A small image classifier, trained from scratch.
Data: 61751 training examples, 23.2 epochs.
Rows from block 10 of a small image classifier, named by matrix and row number. Rows with one number belong to one channel. Each number is 128 + 32 x the weight over its row's rms, rounded and kept within 0 to 255. All counts start at 0.
After each channel's rows are labels from the 100 images, of 14976, where the channel reaches its highest value: "place" is the part of the image that holds the peak; "responds to" is what is common among them. Only what is clearly more common there than usual is listed. The data: crops of objects in photos (Visual Genome). In brackets: how many of the 100.
# convs0: first 3x3 conv (model.blocks.10.convs.0.weight, 256x256x3x3, standardized in use, each kernel summed), inputs 128-255
# convs1: second 3x3 conv (model.blocks.10.convs.1.weight, 256x256x3x3, standardized in use, transposed, each kernel summed), outputs 128-255

convs0.173 [ 82 109 118 111 161 143  76  87 157 150  72  77 134 136 113 140 139  66 137 140  79 128 161 159 143 100 130 120 135 176  70 104 143 112  87 132 106 117 120 177 144 187 181 125 116 134 113 155 147 128 130 147  92 146 104  81 158 189  93 128 141 132 159  95 115 114  71 127 168 118 129 183 142 167 112 167 162 104 115 136  87 134 136 117 133 130 140 104  86 104 218 138 158 166 122 150 169 184 160  84 115 199 146 160 169 155 132 111 157 150 153 120 136 146 113 129 163 130 125 154 128 140 101 121 133 161 119  77]
convs1.173 [141 142 159 151 115 117 123 127 135  91 134  96  56 136 138 137  63 193 147 157 139 135 142 182  52 136 158 118 132 170 162 182 100 106 130  92 176 139 109 146  88 205  96 147 174 141 124  65 105  96 108  72 135 145 154 176 128 143  95 167 153 116 127 128 177  78 171 123 116 110 112 131 166 110 134  79 125 128 113 156 150 167 132 187  90 127 136 110 164 146 119 171  81  97 146  27 139 139 156 128 156 112 140 156 123 108 211 183 181 112  57  84 150 171 128 126 115 137 114 125 127 110 124 148 100 147 132 167]
place: top centre (36); top left (34)
responds to: object: shirt (26)

convs0.203 [133 129 101 175 137  95 115 130 147 159 189 142 244 149 172 120 128 107 132 154  89 170 149 102  95 131 123 147 162 120 183 122  82 172 135 121 130  88 165  88 138 121 144 155 108 156 151 130  85 152  83 139 132 157 124 138 196 113  43 155 102 107  69 124 114 132 114  83 111 103 107 130 106 187  98  96 143 169 185 172 147 115 212 112 136 137 121 148 123  95 164 101  62  51 124  54 128 102 113 150  84 104 110  85 176 126 155 138 122 138 110 177 146 111 116 103  77 122 126  80 108 186 122 147 144  80 120 152]
convs1.203 [115 168 163 125 188 109 203  61 121 138  83 203 129 116 114  87 126 114 139  85 130 170 134 128 149 123 110 189 130 212 117 160 160 147 165  85 107 206  53 120  83 143 104 140 136 155 133 129 134 206 146 130 124 100 124 100 163 145  83 135 131 113 123 168 102 111 113  91 142 189 130 156 184 139  92 184 154 137 148  73 132 112  64 116 155 122 186 153  96 118  74 116 129 152 183 127 144 150  92 112 172  86 104  82 115 113 110 130 130 146 158 124 141 104  78 110 108 131 114 118 129 181 157 145 178 100 123 125]
place: centre (37)
responds to: object: hair (29)

convs0.93 [131 160 159 154 119 130  96 173 179 179 177 107 150 166 153 120 102 147 116 153 121  88 155 122 149 128 121 163 127 210 130 154 113 182 129  93 120  85  93 215 125 127  97 144 121  83 110  81 152  94 107 166  72 118 138 165 153 131 147 164  85 121 159 101 127 134 198 157 104 130 122 133  77  24 141 117 213 136 105 152 157 121 130 153  85 148 209 124 121 146  99 109 138 171 100 106 159 112 107  64  97 154 106 169 145  40 135  74 155 152 116 116 126  95 124 177  80 119 127 112 152 151  87  86 125 145 155 135]
convs1.93 [139 174 111 168 104 121  75  68 129  93 128  89 102 178  72 105  64 142 110 173 138 119  77 160 137  89 116 132 133  57 126  83  78 149  71 124 128 155 116 162 130 123 115 153 120 148  85 148  84 102 124 112  96 142 107 133 144 149 109 133 180  65 125 122 166  79 140 135 195 136 139 155 149 123 107 126  94 121 185 147  50  79 134 130  94 103  97 140 161 146 161 154 136 139 148 150 177 120 119 124 121 162 144 106  68  81 221 164 171  89 142 107 120 127  93 109 126 100  27 149 118  97 129 103 133 148 124 144]
place: top centre (30)
responds to: object: shirt (30)

convs0.192 [107 137 150 137 114  84  81 191 181  97 100 141 123 141 164 145 148  89  64 114 106  78 117 205 110 158 100 153 173 149 105 210 164 132  99 131  67 114 138 129 126 142 116 145 107 121  85 129 118 199  85 111 126  71 135 107 192 154 139 155 146 148 130 177  81 152 115 108 108  87 135 121 116 109 129  70 171 124 101  96 110 167 117 149  88 118 137 116 115 135  81 145  86 162  90 106 150 144 142 123 103 139  56 127 117 142 131 111 137  74 103 189 163 174 147 118 114  98 108 100 181 142 148 106 133 107 141 126]
convs1.192 [144 124 153 100 107 134 185 161 121 151 162 127 134 119 145 153 149 124 164 197 157 123 136  92 170 128 104 205 127  88  52 111 142 117 118 100  60  81  94  87 190 134 157 119 151  86  78 116 143 154 147 125 158  90  78 107 127 136 142  63 126 197 104 145 127  77 123 112  79 124 130 121 211 152  97 193 119 126 151 136 142 118  66 145 109 159 126 173 124 139 145 113 150 102  86 108 160 116 153 119  82 126 120 156 142 120  84 109 132 176 103 103 103 107 131 110 100 187 136 126 113 180  98 164  83  95 146 153]
place: top centre (42)
responds to: object: man (29)

convs0.241 [109  99 152 122 147 140 107  90 126 168 174 132 126 141 160 136  85  90 178 215  83 125 140 118 139 193 119 172 134 121 137 141 125 179 109  43 128  31 150 137 123 145 148 145 165  90 134 138 153 144 144 155 126  84 108  63 128 166 195 104  81 111 209  93 164 144 113 176 117 144 146 128  78 100  76 152 144 140 154 116 140  93  99 146 134 103 129 142 113 164 158 121 132 127  93  83 137 133  83 139 160 114  91 146 100 150 102 142 157 151 174 162  98 141 131 142 135 115  83 149  51 123  98 188 107 168 108 163]
convs1.241 [117 116  93 102 123 114 137 135 134 134 167 100  80 159 174  82 141 137 139 174  91 149  75  72 122 102 152 182 162  96 131 143 113 118 127 117 114 176  83 132  74 114 149 113 180 116  88 102 107  89  97  81 124  91 105  85  94 161 131 176 138  87  91 157 119 110 123  91  84 110 110 162 114 102 138 146 155  81  78 111 147  75 146 188  49 134  91 135 107 159 189 137 179 143 106  91  97 168 159 159  73 122 114  88 117  78  94  88 108  75 133 135 127 113 122 169 112 178 164 108 110 119 125 128 140 123 161  61]
place: top centre (42)
responds to: object: shirt (28)

convs0.55 [157 130 138 194 141  98 129 169 124  72  97 135  95 101 123 142 135  96 122 205 115  73 186 120 128 131  83  74 112  91 123 185  92  77 131 149 128  95 171 122 103 122 137 165 160 157 133 140  85 143 134 172 161  44 135 143  92 183  79  88  97  96 142 150 144 108 143 141 112 126 161 153 107  88 163 158 219 138 181 126 155 195 145 103 109 123 142 174 164 139 214 154 161 119 138 166  83 167 183 135 135 110 150 123 153 198 171 115  99  91 146 133  84 148 152 141  42 126 106 132  65 121 101 169 110 162 128 144]
convs1.55 [102 144 129  86 109 132 113  77 103  62 100  44 117 116 104 156 144 113 139 139 139 158 159 112 132 147 116 131 119 138 101 141 146  93 143 148 127 102 149  80 137  97 115  65 111  84 143 133 116 137 123 106 157 159 121  69 135  66 128 147 105  89  97 132 132 127 106  94 112 168 236  91  92 139 156 172 163 163  93 110  84 147 176 175 142 103 124 211 122 134 116  96 132 168 135 146 134 138 185 156 138 129 144 128  86 133 123 123 166 171 120 139 119 113  99 118 153 124  89 125 137 149 230 156 183 159 142 141]
place: centre (31)
responds to: object: tree (41)

convs0.254 [ 81  90 101 119 106 125 200 120 105 112 108 123 106 130 148 121 116 108 144 172  96 155 141 131 172 167  86  91 168 150 111 193 150 127 110  88  99 102 179 167 127  94 104  98 138 129  79 134 149  86  98 139 119 121 133 160 110 183  80 115 127 142  84 118 137 143 163 106 134 133  79 203 137 158 132 118 177 123 124  86 153 205 104 119 101 123 128 147 143 144 164 118 174  84  94 169 125 132 200 126 105 153  62 141 141 115 108 125 170 132 135 101 123 132 122  94  79 158  42 171 140  78 142 137 150 172 125 111]
convs1.254 [128 161 132 210 115 110 156 154 130 135 122  96 123 182 121 105 141 106 115 138 168  98 119 153 183 152 185 152 131 183 113 180 132 125 144 153 104 202 138 176 146 139 128 114 136 145 101 129 123  91 137 148  69  66 100  98  80 139 126 100 164 118 166 131 142 134 127 147 124 165 180 169  91 120 131 125 140  77 117 185 141 103 145 127 133  95 175 153  78  45 125 164 113  76  49 184  89 126 115 155 143 186 118 158 159  72  86 135 109 164 174 108 127 159 151 174 106 132 159 175 137 132 152 106 121 165 131  68]
place: bottom centre (45); centre (25)
responds to: object: hair (34)

convs0.48 [127 137 163 105  89 115 171 126 146 112 114 142 172 100 136 169  92  89 145 115 120 125  89 183 219 150 111 130 136  93 135 194  73 120 137 110 124 122 107 133 135 106  96 129  89 100 214 122 124 150 180  95 107 123 138 158 136 129 146 141 122 134 153 136  80 137 143 167 136 197 133 162  76  50 172 140 111 116 173 110 147 159  99 107 136 127 161  97 156 145 112 119 171 159  89 168 114 148 132 143 115  91 154  91 107 133 138 134 142 100 174 119 128 158  96 111 131 115 144 105 154  73 126  92 158 132 127 158]
convs1.48 [140 152 145 118  96 126 163  81 175 134 119 138 101 135 126 160 167 174  74 121 141 191  82  27 115 140 115 107 146 171 118  50 124 114 145 135 145 121 181 131 133 105 136  98 102 128 160  78 113 156 104 166  47 136 138 179  89  48 125 155 112  47 153 100 102  97 130 136 122 126  94 110 113  80 135 160  94 138 130 145  83 145 142 135 101 125  70 126 116 153 119 129 137 114 148 130 139 162  77  58 129 111  99 137 135 118  77 154 171 125 134  74 124  66  85 116 136 117 209  96 118  90 102 180  98 145  91 144]
place: centre (38)
responds to: object: sign (34)