python train.py --train_examples=61751 --image_size=64 --horizontal_flip=true --color_jitter=0.2 --cutout=0.25 --targets=["object"] --residual_init="none" --optimizer="muon" --orthogonalizer="newton_schulz_5"
Rows from block 9 of a small image classifier, named by matrix and row number. Rows with one number belong to one channel. Each number is 128 + 32 x the weight over its row's rms, rounded and kept within 0 to 255. All counts start at 0. Numbers have three digits each.
After each channel's rows are labels from the 100 images, of 14976, where the channel reaches its highest value: "responds to" is what is common among them. Only what is clearly more common there than usual is listed. The data: crops of objects in photos (Visual Genome).
# convs0: first 3x3 conv (model.blocks.9.convs.0.weight, 256x256x3x3, standardized in use, each kernel summed), inputs 0-127
# convs1: second 3x3 conv (model.blocks.9.convs.1.weight, 256x256x3x3, standardized in use, transposed, each kernel summed), outputs 0-127

convs0.92:045089118171085134108136153073091164142127140109162251118127136149129100148157042160136130096082050145131134150174137165045084124117150126151106136107119094107133159198116134150105133137144175133153123127111150163186163101136123199173165094140111119128159099131157114122106119114140104114205131125124122077125158093100141132148106160094164162155113105159165104121139140155108121131093
convs1.92:112140116114096151138125165116174086140069121105129132101129134084124107075120178137118120150149126146144122148120124108172151123133124114138171123132096120082147164124056144075195125146108097129082154162132080155094128151096079123077191058150128093149148110060170065165167118188086173143117104115167118106110114135116129086147161102177178098109106120158123176156119096133093144093118
responds to: object: tree

convs0.218:086126162128107057128130095100101118169108090126125177093080106081143122133071128125124091122121140128088123145157093176128150116140046092145133094119089111100081104116111124169118103139102119153119132178130090194131081113135088028094152077135133128130132123122167111072128124155147167102126145135148196112183056115123116114178075131153125060132107130088114178149068194192155132112059
convs1.218:122139146184158158149143087122122096113135116163163088119152127166173099140190143077231106130151090097158173128137138092142078133137123128047121105125101128141173155157148092130142163134102134123144157152096133134157104095126179120071082114203088137138139123161110122095096170107099158156130127121148080192114205142067060115130128113141147108104118159110222089147148087113175096157150
responds to: object: shirt

convs0.178:135092138161137122134129183154109096070159123103101121136112169122112091076148135088146136144151120155141150124127112149099062113123124110166115080150111115097165136180116088178099132147113140128086110129118083066135146109114159211125070178160085094113143100156198106144096156141133100148121150171169103115091172197129165115156125140162112186138160147048148055133118139074152136123153
convs1.178:158151169118149110186114121164187198184171081124114129138128136080164105120151101155099075106169142129157100166131161113102147116129084121108185125126169123159149116186091156113160135157074152165112149147112061079111123140099182083142091131122099153157116152128092153083188158138094106159106162121152088149177129060115115139108124154091149144174132063106167138112113142075099148117146
responds to: object: shirt

convs0.86:122094084181113140248153098226136130112155142088180119136136132115132122120137161104104158119167127113059097141179101131102106133147162122129151101103160152113140114083130100131122126140135105190117101148114100190108158143131153137093155123135115171091099106113159151148133149125214203114080147156120152175131122194154093187122162132037109099111147149093139077156066134092192116039099
convs1.86:105137198186121138131169102193115163168115132128150102077172152135046130135106145146075083127126131073106112096169145113128132125155042127104134144126075155151145089051110045125073125123126077174130184191137119143094183150161121116165182118134131185103044137147166119161194193136160157091094193134128122167086112136102101103147120122122126063155100120141097096134104096119153168132095
responds to: object: hair

convs0.154:102167191129144099079097073125157116054192156099140071116110126045110174087167085106076151119092154142161117154112132138127159094093116161215095125171127164088161139086161116161146131086133130163190137075119079101180095100130085158186175111102131138121124140105107154153121130075125088140079122119153147132080185153097130124149138150159055139090173125151096145112136194149107113089216
convs1.154:142157123142115165102169126151203183162085147080119138098180113145140086126143129167089040099099145094077112087136129096117131188116071072130077142164142106147127116084149130134133190136139150090105144167185162130073081100104097208119140134174092117148134114159091111142101099140106113155112143171104203158129160082182127155147133181114143086171119168153150152170094159148136171083175
responds to: object: shirt

convs0.18:130096148095143156089098147118147106108128192081144156104173130102101087182096195165140153086090118138110131131054154087153071136091166147157128168137120106122118153084137145095107102126136128098108131155137136146208124172133091121128120115125136148138117086118101212162141126126169120097099123075090092111118150148107151140106209187095159118141113106087212123153085087104110147209034
convs1.18:085124079128126117110123095124112130124154175101096124061125125026158128120117144125077106092118093111153129102121069154168091151120126113109189141112130110101070134106112110131119106111141093155109156165166090086157134105157097135153168078115138101087159131183173118124115140133163068089151122122088127120139113120135188069107075152095098096092126129205182199101121146132118130095144
responds to: object: tree

convs0.38:098117130115101107074117166117138131155140146096144148101135119101117188113103161109181134157112113184175087176088093227087128078116103112110186128092122143077115167100143077137132145133167160149133114083182127061169101107149149174122107087084100144154139176100175160155115153143090124093086173136137100054068087134117081134185106103132124138080118106094104143116112122101112091059114
convs1.38:140117091119152155149120100168104133120177062182105184119119089192140207153122145123143110172143103087157163108130156178096149161161128106133076145174164151104161159134155130143105144168152187100158185128098148167210136150149125134121133068191160065115145128097170166120146125139127098148120149120151100149151199102071198110090119166094159093140123124142125162060096167119121102111177
responds to: object: man

convs0.131:111099120147093125120084134138155073137124122113122198106108103080138072129077165139129115146084155151120147146074158149148158126132142164119107166130139093153133189131148098103106117152071088130101116149139115123158185173129114187169079154195171100160176092143181147144149131110094183134110175088092102103059108109138173105107156152150125163108118118098133048117127175098154151172182
convs1.131:127130080145149117111134109119134126079107222143137132159150101133139099025101114108180130070133078151130159130184175093103095157116029114083110128091161104063152189112167135121137110096112131111091119109120142107120142182125119075073162109110103082125167132056149200149074151157119067081100161117123202154081116165140139112124151143121094141151127134125114103128098087101131187157118
responds to: object: tree

convs0.96:120125079135162112172119107084114140135091119167098073182158131109146127157165164162144095114107097084112110156140071104116097119099147179111109132104137147110171140114151105165099097134106179135092132127110125119134100074153092188107116158138180177110116140108117093101142112114105171157130155180120119151134132062116063131061140126203090130135155197152164182151162181183157143183232
convs1.96:140089118101173191064154106121144136135164162137159137163176166113116104133132120101144124078083109147151132097114153128169138127117008089104106100114120149175140091137168067131119155119150097085087141129146100143053124121102109199101126126103056161160131147076102129170132116170117127054123132105143226201107133146190094150131114103153130126166086156120161187147123147091145179148114
responds to: object: sign

convs0.176:157107110172150128209159151174101108181089175153113170170147089120127135115099096123080170114222166118085075102158170096187160140140165112116108118034118180125140135049133092172105138128109197184113162146117126106124166201122137115074066080139120147201139153132114144100140127106136140143155130140096096098104094138153175078112155122147144125143131152119136115145095188131160122045052
convs1.176:148147129050127181098108079195098123191159084179169077077117142189162147160113149175108139116081098133190079141110076119219121128163074138139100061157160129100182157140076064105159118161122131217113149129134167120120091229137125150142074119159096120088119117124249150122092129164191152174146098172103142100100137162147123115145123138129114117088089153138176102102170126080118066113112
responds to: object: hair

convs0.222:122097138066106070146152155159159070094121098112148140160114137097171168093087188112146193121127162128102089158228149119093092108190144150142157087083118106121097140131107154130129142131116106116117102152132097255152115214095079138136177139094116113112151140121142119105147146209149179095089158150137129135133144135131098121168145136141148085107093159115123139126101152125142138076091
convs1.222:163167156156202122140167080133146167116128132162133122114136100136114126187104115195138145110157159117182151119116105114169108112122148112137098094194131209108140103122126183122111156180148106186130130110123144082155182105130085087131096139152124134154072099076237170161129163178186134123104220118136118170119138135140105108124109120122097149122072111125112144175095180114175124118181
responds to: object: hair