config.yaml
model: "image classifier"
dataset: "crops of objects in photos (Visual Genome)"
train_examples: 61751
rotation_deg: 10
targets: ["object"]
num_classes: 300
depths: [3, 3, 9, 3]
loss: "cross_entropy"
head_dropout: 0.1
optimizer: "muon"
momentum: 0.98
orthogonalizer: "newton_schulz_5"
adamw_lr_other_params: 0.001
steps: 11200
batch_size: 128
Rows from block 9, named by matrix and row number. Rows with one number belong to one channel. Each number is 50 + 12 x the weight over its row's rms, rounded and kept within 0 to 99. All counts start at 0.
# convs0: first 3x3 conv (model.blocks.9.convs.0.weight, 256x256x3x3, standardized in use), inputs 216-227, a 3x3 kernel for each
# convs1: second 3x3 conv (model.blocks.9.convs.1.weight, 256x256x3x3, standardized in use, transposed), outputs 216-227, a 3x3 kernel for each
convs0.206:62 45 46 62 70 61 39 50 53 53 43 49 45 44 57 42 73 52 45 11 52 38 57 68 63 90 62 57 58 50 61 48 41 69 52 39 51 41 49 48 58 53 50 52 56 38 50 46 57 42 42 60 43 37 59 45 40 47 35 34 53 45 36 61 44 59 54 53 42 34 43 40 33 35 48 30 29 45 40 40 49 49 44 40 35 36 43 43 36 40 50 57 59 47 70 64 51 51 44 33 30 37 47 40 38 47 53 57
convs1.206:50 60 53 53 57 46 30 55 58 71 45 62 59 45 58 70 56 55 52 48 43 54 55 34 36 40 45 44 52 49 50 56 49 48 54 60 69 51 31 56 38 21 46 78 38 70 60 45 55 56 45 43 36 37 45 46 56 60 67 62 46 51 39 31 25 28 36 40 41 47 54 44 44 41 79 58 73 53 64 72 59 34 40 64 50 39 59 35 41 53 69 62 61 64 72 59 61 45 48 50 57 58 33 20 45 37 36 30
convs0.207:67 25 42 54 29 57 66 58 50 72 55 50 57 63 63 61 61 49 68 53 39 57 65 45 34 60 52 62 55 48 72 59 54 61 54 46 53 53 49 74 72 49 47 52 70 52 60 60 49 37 51 42 37 45 62 68 51 49 59 66 56 79 32 38 60 69 37 64 55 36 57 57 56 60 48 54 56 47 49 49 54 46 43 44 51 52 39 27 35 47 55 34 43 60 48 42 59 46 48 42 42 41 32 52 56 55 52 59
convs1.207:44 55 47 55 81 53 63 80 57 36 49 42 25 48 59 22 45 53 31 34 43 53 55 67 62 54 53 47 61 61 54 49 44 40 41 41 59 56 48 42 54 54 21 29 54 49 52 52 50 53 56 52 46 50 62 37 47 62 51 59 37 47 56 48 55 66 50 62 55 41 49 51 36 47 65 48 43 54 58 50 52 85 71 49 72 66 48 52 60 29 63 41 38 76 57 52 73 61 53 44 40 37 40 54 54 61 62 57
convs0.208:49 53 42 34 50 44 39 55 43 39 66 57 40 54 51 46 62 53 44 44 39 45 42 35 47 45 38 66 62 43 68 67 55 30 41 43 53 40 45 48 36 24 31 13 25 41 28 22 42 41 42 55 54 71 45 30 54 48 36 55 37 48 48 56 48 31 52 34 40 41 19 37 58 50 54 39 35 34 40 33 33 47 43 40 45 47 30 34 40 45 25 32 35 44 28 28 68 48 30 39 59 41 70 72 50 45 42 48
convs1.208:56 48 50 55 53 55 48 64 63 32 34 52 47 48 54 43 41 51 64 48 64 61 35 43 62 41 50 44 40 51 38 43 46 57 46 42 50 39 19 61 44 37 65 73 54 31 46 35 52 57 43 48 53 51 56 68 47 52 33 40 68 60 63 48 38 38 51 45 37 36 30 40 49 46 60 29 29 54 44 47 51 55 50 69 57 46 58 43 51 45 58 49 37 53 52 37 48 42 33 39 38 35 63 44 51 49 31 32
convs0.209:50 68 60 40 59 61 44 64 86 42 51 48 45 49 27 35 21 19 56 54 25 39 49 48 40 60 57 41 38 38 50 43 39 62 46 63 41 35 39 32 47 55 31 33 44 49 60 51 49 54 45 38 45 38 44 56 43 60 46 33 35 36 47 53 54 39 62 77 60 57 55 47 57 45 41 64 55 39 71 67 52 43 37 42 48 50 46 46 35 46 48 60 33 53 55 43 77 59 43 29 46 41 51 60 47 50 53 64
convs1.209:48 57 52 49 57 49 65 65 56 56 57 58 61 56 53 55 45 58 50 46 40 45 34 41 40 39 32 64 55 39 57 41 25 45 26 24 57 38 42 66 62 53 69 77 55 33 40 60 19 35 57 37 52 52 47 51 74 40 38 70 41 47 61 39 44 51 44 44 56 35 29 46 52 75 68 52 65 53 73 81 62 22 37 31 42 39 39 62 63 75 51 54 49 49 49 48 58 46 35 50 53 50 53 47 61 46 32 33
convs0.210:39 51 37 52 63 37 34 56 49 55 41 48 48 52 44 52 47 50 87 65 57 50 41 41 38 23 24 47 60 56 43 58 60 55 59 69 48 59 51 54 53 55 57 61 57 32 23 35 54 51 44 63 75 74 66 46 40 44 38 30 41 38 28 60 51 30 57 53 49 67 65 49 63 57 55 47 47 43 31 39 46 48 64 54 44 66 61 63 67 73 66 48 31 74 35 28 83 63 35 31 56 56 57 54 63 51 48 69
convs1.210:58 58 67 74 69 59 76 65 50 47 57 55 53 67 62 45 49 59 64 78 48 65 89 70 58 67 70 32 44 56 39 43 57 44 29 44 57 50 33 48 47 48 52 60 52 45 57 59 44 37 38 58 50 32 46 51 54 59 55 56 52 49 65 58 49 48 50 53 63 46 60 60 44 48 57 54 38 41 61 38 35 49 54 48 59 58 43 58 69 64 46 52 52 35 49 47 33 51 58 39 39 63 39 44 59 42 49 57
convs0.211:45 36 58 50 61 53 55 58 60 49 49 36 48 43 51 50 49 65 76 48 61 73 56 76 59 67 69 54 56 59 50 56 51 56 58 55 46 44 49 60 45 36 56 52 54 46 33 47 61 55 46 60 66 53 42 49 49 55 67 45 54 61 54 46 34 32 51 30 32 45 24 48 29 25 28 29 22 40 36 28 48 36 49 48 57 70 51 69 75 48 38 42 38 41 30 27 47 25 30 54 67 52 58 49 62 35 47 61
convs1.211:39 48 31 43 49 40 43 66 39 41 39 43 56 68 66 58 61 57 52 36 49 41 32 65 14 11 52 42 51 43 35 44 50 46 55 56 68 59 55 73 62 58 54 54 51 48 42 36 48 42 42 71 66 67 56 58 50 45 52 55 26 38 48 52 37 47 59 50 45 53 52 44 74 49 38 62 54 50 53 43 30 41 43 41 48 45 50 43 34 46 47 45 36 55 58 50 59 57 48 41 39 47 57 53 60 64 63 61
convs0.212:41 26 70 46 35 71 41 56 89 47 51 60 51 44 29 47 51 36 36 70 57 47 42 22 50 27 05 54 45 33 41 39 42 44 49 45 51 38 38 47 36 39 38 36 48 68 36 58 46 48 56 47 37 31 35 34 39 33 45 37 23 36 46 64 48 36 59 41 29 44 36 22 54 48 59 59 51 46 57 63 58 57 33 39 65 52 57 47 42 43 74 72 41 84 71 43 67 67 38 50 56 82 51 59 58 66 56 62
convs1.212:57 49 50 84 64 37 87 64 44 50 62 58 52 53 58 56 57 55 55 61 47 41 53 45 76 62 46 76 81 68 60 53 48 50 38 43 42 53 49 55 69 49 48 69 56 51 36 61 36 36 59 43 43 50 59 61 56 64 68 56 65 65 50 46 63 50 57 60 56 47 62 63 48 49 40 60 65 59 68 61 76 65 68 68 36 41 59 46 66 90 49 44 45 60 57 43 56 50 34 51 52 43 47 58 67 48 65 72
convs0.213:49 40 54 57 93 99 12 53 63 50 53 53 38 36 44 40 43 50 75 77 70 50 58 58 30 44 36 60 51 47 55 59 61 58 58 49 62 60 37 49 62 61 49 65 48 43 45 35 61 35 47 48 56 77 56 59 79 58 65 58 60 55 57 56 50 36 37 26 38 61 65 55 55 62 60 56 48 44 52 57 41 52 44 49 59 35 44 65 67 64 73 60 55 69 16 29 40 40 47 45 49 39 62 40 40 58 59 57
convs1.213:55 44 38 56 42 25 49 64 44 62 33 32 68 36 34 60 49 51 46 43 46 43 29 59 41 39 46 40 40 53 49 40 46 47 41 48 37 42 56 59 46 37 71 51 45 47 55 52 63 43 52 67 50 67 63 53 46 63 66 48 55 52 42 53 47 47 44 52 47 48 46 50 53 51 60 40 59 63 52 45 49 56 64 56 46 67 47 48 42 49 28 46 49 39 46 51 47 59 57 54 55 34 60 58 63 48 47 50
convs0.214:43 52 47 40 56 59 52 52 55 63 53 49 55 60 56 54 58 63 54 55 19 52 50 32 59 58 31 39 46 58 36 53 55 34 39 38 44 35 31 49 35 55 65 43 54 50 48 29 58 51 30 59 50 51 54 34 40 67 45 23 47 61 60 32 65 88 42 51 88 27 48 72 46 34 25 42 40 44 22 39 49 41 65 66 51 63 54 56 59 52 46 59 71 39 50 73 51 55 78 44 45 43 47 44 45 36 46 52
convs1.214:56 52 49 63 52 49 59 57 43 51 51 39 36 49 50 60 52 50 60 51 38 54 57 37 57 60 43 56 53 48 69 61 61 72 67 63 37 48 65 41 37 44 43 45 14 51 51 67 63 30 53 61 48 46 57 27 41 51 38 40 34 40 50 29 20 43 31 16 38 50 44 39 61 61 55 48 37 38 44 40 37 71 62 65 45 32 51 55 43 39 53 64 75 45 46 62 56 40 44 57 50 47 69 62 60 62 54 50
convs0.215:40 50 83 43 48 61 55 47 54 58 45 50 67 52 49 46 45 31 60 79 63 71 80 31 57 58 26 61 55 35 66 53 45 54 53 64 50 42 32 50 47 49 55 59 68 64 75 47 83 66 42 72 60 57 53 55 55 66 21 24 36 26 40 51 34 46 81 42 44 63 32 49 56 49 64 35 41 64 33 32 48 46 52 56 62 71 51 59 51 43 52 61 37 62 36 28 48 33 45 57 34 51 52 41 60 59 48 52
convs1.215:67 67 62 78 69 55 73 49 54 40 62 58 50 57 26 55 62 32 14 34 46 43 37 41 51 57 58 49 54 37 55 66 29 49 64 39 69 50 59 52 64 52 52 63 50 48 57 52 45 64 69 54 74 62 57 60 77 44 52 61 52 50 37 60 57 41 50 54 48 46 45 56 45 34 37 50 40 40 34 24 28 45 52 77 53 60 72 71 49 66 45 43 35 45 41 32 45 49 41 40 52 48 48 51 48 53 38 47
convs0.216:45 26 43 44 58 49 52 76 69 68 72 60 56 69 40 36 50 28 58 65 57 51 57 39 63 55 30 42 58 52 36 32 27 47 58 47 73 76 45 62 59 57 44 38 48 58 77 69 49 46 42 40 37 33 36 35 65 52 58 64 34 67 51 46 55 48 54 69 42 29 24 48 54 60 58 47 60 57 56 60 52 53 45 54 56 64 73 39 51 51 41 48 44 44 38 44 63 43 55 61 44 41 35 50 52 49 60 44
convs1.216:53 55 41 61 61 57 36 50 52 53 52 56 59 53 62 58 58 53 59 32 57 55 33 54 40 29 46 40 41 54 66 47 60 76 76 64 57 66 48 58 55 72 57 71 67 47 40 46 27 31 35 53 50 62 67 62 45 50 68 55 31 49 57 38 36 47 47 49 49 38 43 41 47 50 55 58 38 43 55 43 68 39 45 21 58 45 39 71 63 44 53 52 52 62 60 53 63 55 50 52 57 38 68 53 50 39 20 36
convs0.217:35 60 57 70 50 42 39 57 49 57 46 49 56 50 26 67 63 45 32 58 47 34 80 50 57 78 54 55 56 68 48 44 55 51 56 60 42 56 31 57 52 39 45 41 36 45 70 66 25 29 45 33 44 78 46 58 50 53 63 51 54 58 60 45 30 48 34 31 54 62 38 47 42 34 41 50 32 37 48 42 34 33 42 29 50 52 40 52 47 38 46 32 34 57 34 41 67 53 49 77 68 59 63 71 54 51 41 44
convs1.217:51 46 34 63 57 38 80 57 45 46 54 60 57 74 79 63 72 71 56 52 45 61 53 65 44 42 56 51 67 59 37 50 40 42 43 49 42 40 43 43 45 43 56 66 45 56 45 44 72 55 55 58 48 64 50 71 36 46 58 34 59 72 61 52 67 38 49 58 31 50 50 34 54 49 21 53 38 35 47 50 56 35 39 30 53 52 26 57 68 42 32 32 30 40 47 37 34 32 39 66 59 66 78 42 66 65 35 52
convs0.218:49 49 51 42 55 52 54 57 65 49 59 54 56 71 62 54 58 41 32 47 74 30 41 43 25 48 63 45 40 55 61 56 57 73 72 61 59 59 35 90 65 42 73 69 71 33 35 42 67 48 45 73 58 37 26 45 80 23 45 72 69 39 33 63 38 36 37 31 51 57 38 55 32 53 71 36 60 72 49 57 56 51 47 54 64 54 58 55 47 54 77 51 52 56 43 42 27 35 38 50 61 53 52 57 45 63 51 21
convs1.218:73 60 39 53 30 32 49 65 55 60 47 48 58 60 49 57 59 57 43 54 39 73 48 42 69 65 43 56 42 39 35 27 20 41 37 36 17 42 55 32 55 64 51 45 55 53 39 54 57 53 57 59 53 54 61 47 61 46 54 64 47 64 56 51 61 64 54 53 38 63 46 41 64 57 36 67 60 62 54 60 54 69 52 73 32 34 60 50 47 66 74 66 67 56 44 44 54 44 46 50 44 46 61 53 55 47 44 46
convs0.219:55 39 40 58 53 37 67 48 25 37 47 48 34 49 39 34 43 37 45 30 42 42 48 63 48 56 59 48 55 51 41 53 37 51 52 40 37 46 46 20 48 39 39 47 39 48 54 66 42 52 67 61 64 72 56 41 24 64 73 48 52 51 42 51 58 64 40 52 45 63 57 57 48 33 33 52 47 49 39 49 67 46 53 59 33 57 71 52 70 52 72 68 43 38 48 48 54 52 42 36 60 53 42 48 48 37 33 51
convs1.219:31 34 36 42 42 47 55 66 58 50 38 57 48 16 61 59 22 38 43 50 49 33 63 56 44 46 45 47 60 57 42 64 54 50 60 47 58 59 76 73 52 55 58 52 49 16 40 28 36 45 26 59 44 33 34 45 49 53 58 50 56 40 26 31 32 44 32 40 51 39 41 45 51 41 56 58 55 45 58 55 41 63 67 47 53 55 29 66 77 24 63 65 63 56 48 52 49 47 47 57 64 65 51 57 50 38 56 55
convs0.220:35 43 42 20 26 59 35 34 38 68 56 47 58 56 51 48 58 51 96 69 57 72 48 61 75 45 55 47 49 36 54 51 27 63 47 29 26 24 30 38 37 41 47 33 38 46 42 37 38 38 48 46 51 46 62 57 52 56 68 54 44 44 36 28 40 50 34 38 33 35 49 59 43 59 62 61 53 61 43 44 58 52 58 58 45 61 50 47 60 48 54 76 32 67 71 18 68 55 19 51 49 53 42 54 53 44 51 43
convs1.220:76 67 58 55 50 57 63 40 44 40 32 34 20 37 45 21 42 53 21 25 30 40 51 48 42 32 45 44 45 28 59 51 42 65 68 59 58 72 58 55 54 50 54 51 41 53 56 71 53 42 45 45 32 22 42 52 65 44 62 55 71 83 60 54 72 62 58 66 69 68 70 65 50 48 43 42 43 53 41 43 49 58 55 65 48 37 60 46 44 48 46 41 41 35 28 30 36 22 29 60 52 68 37 36 48 48 37 48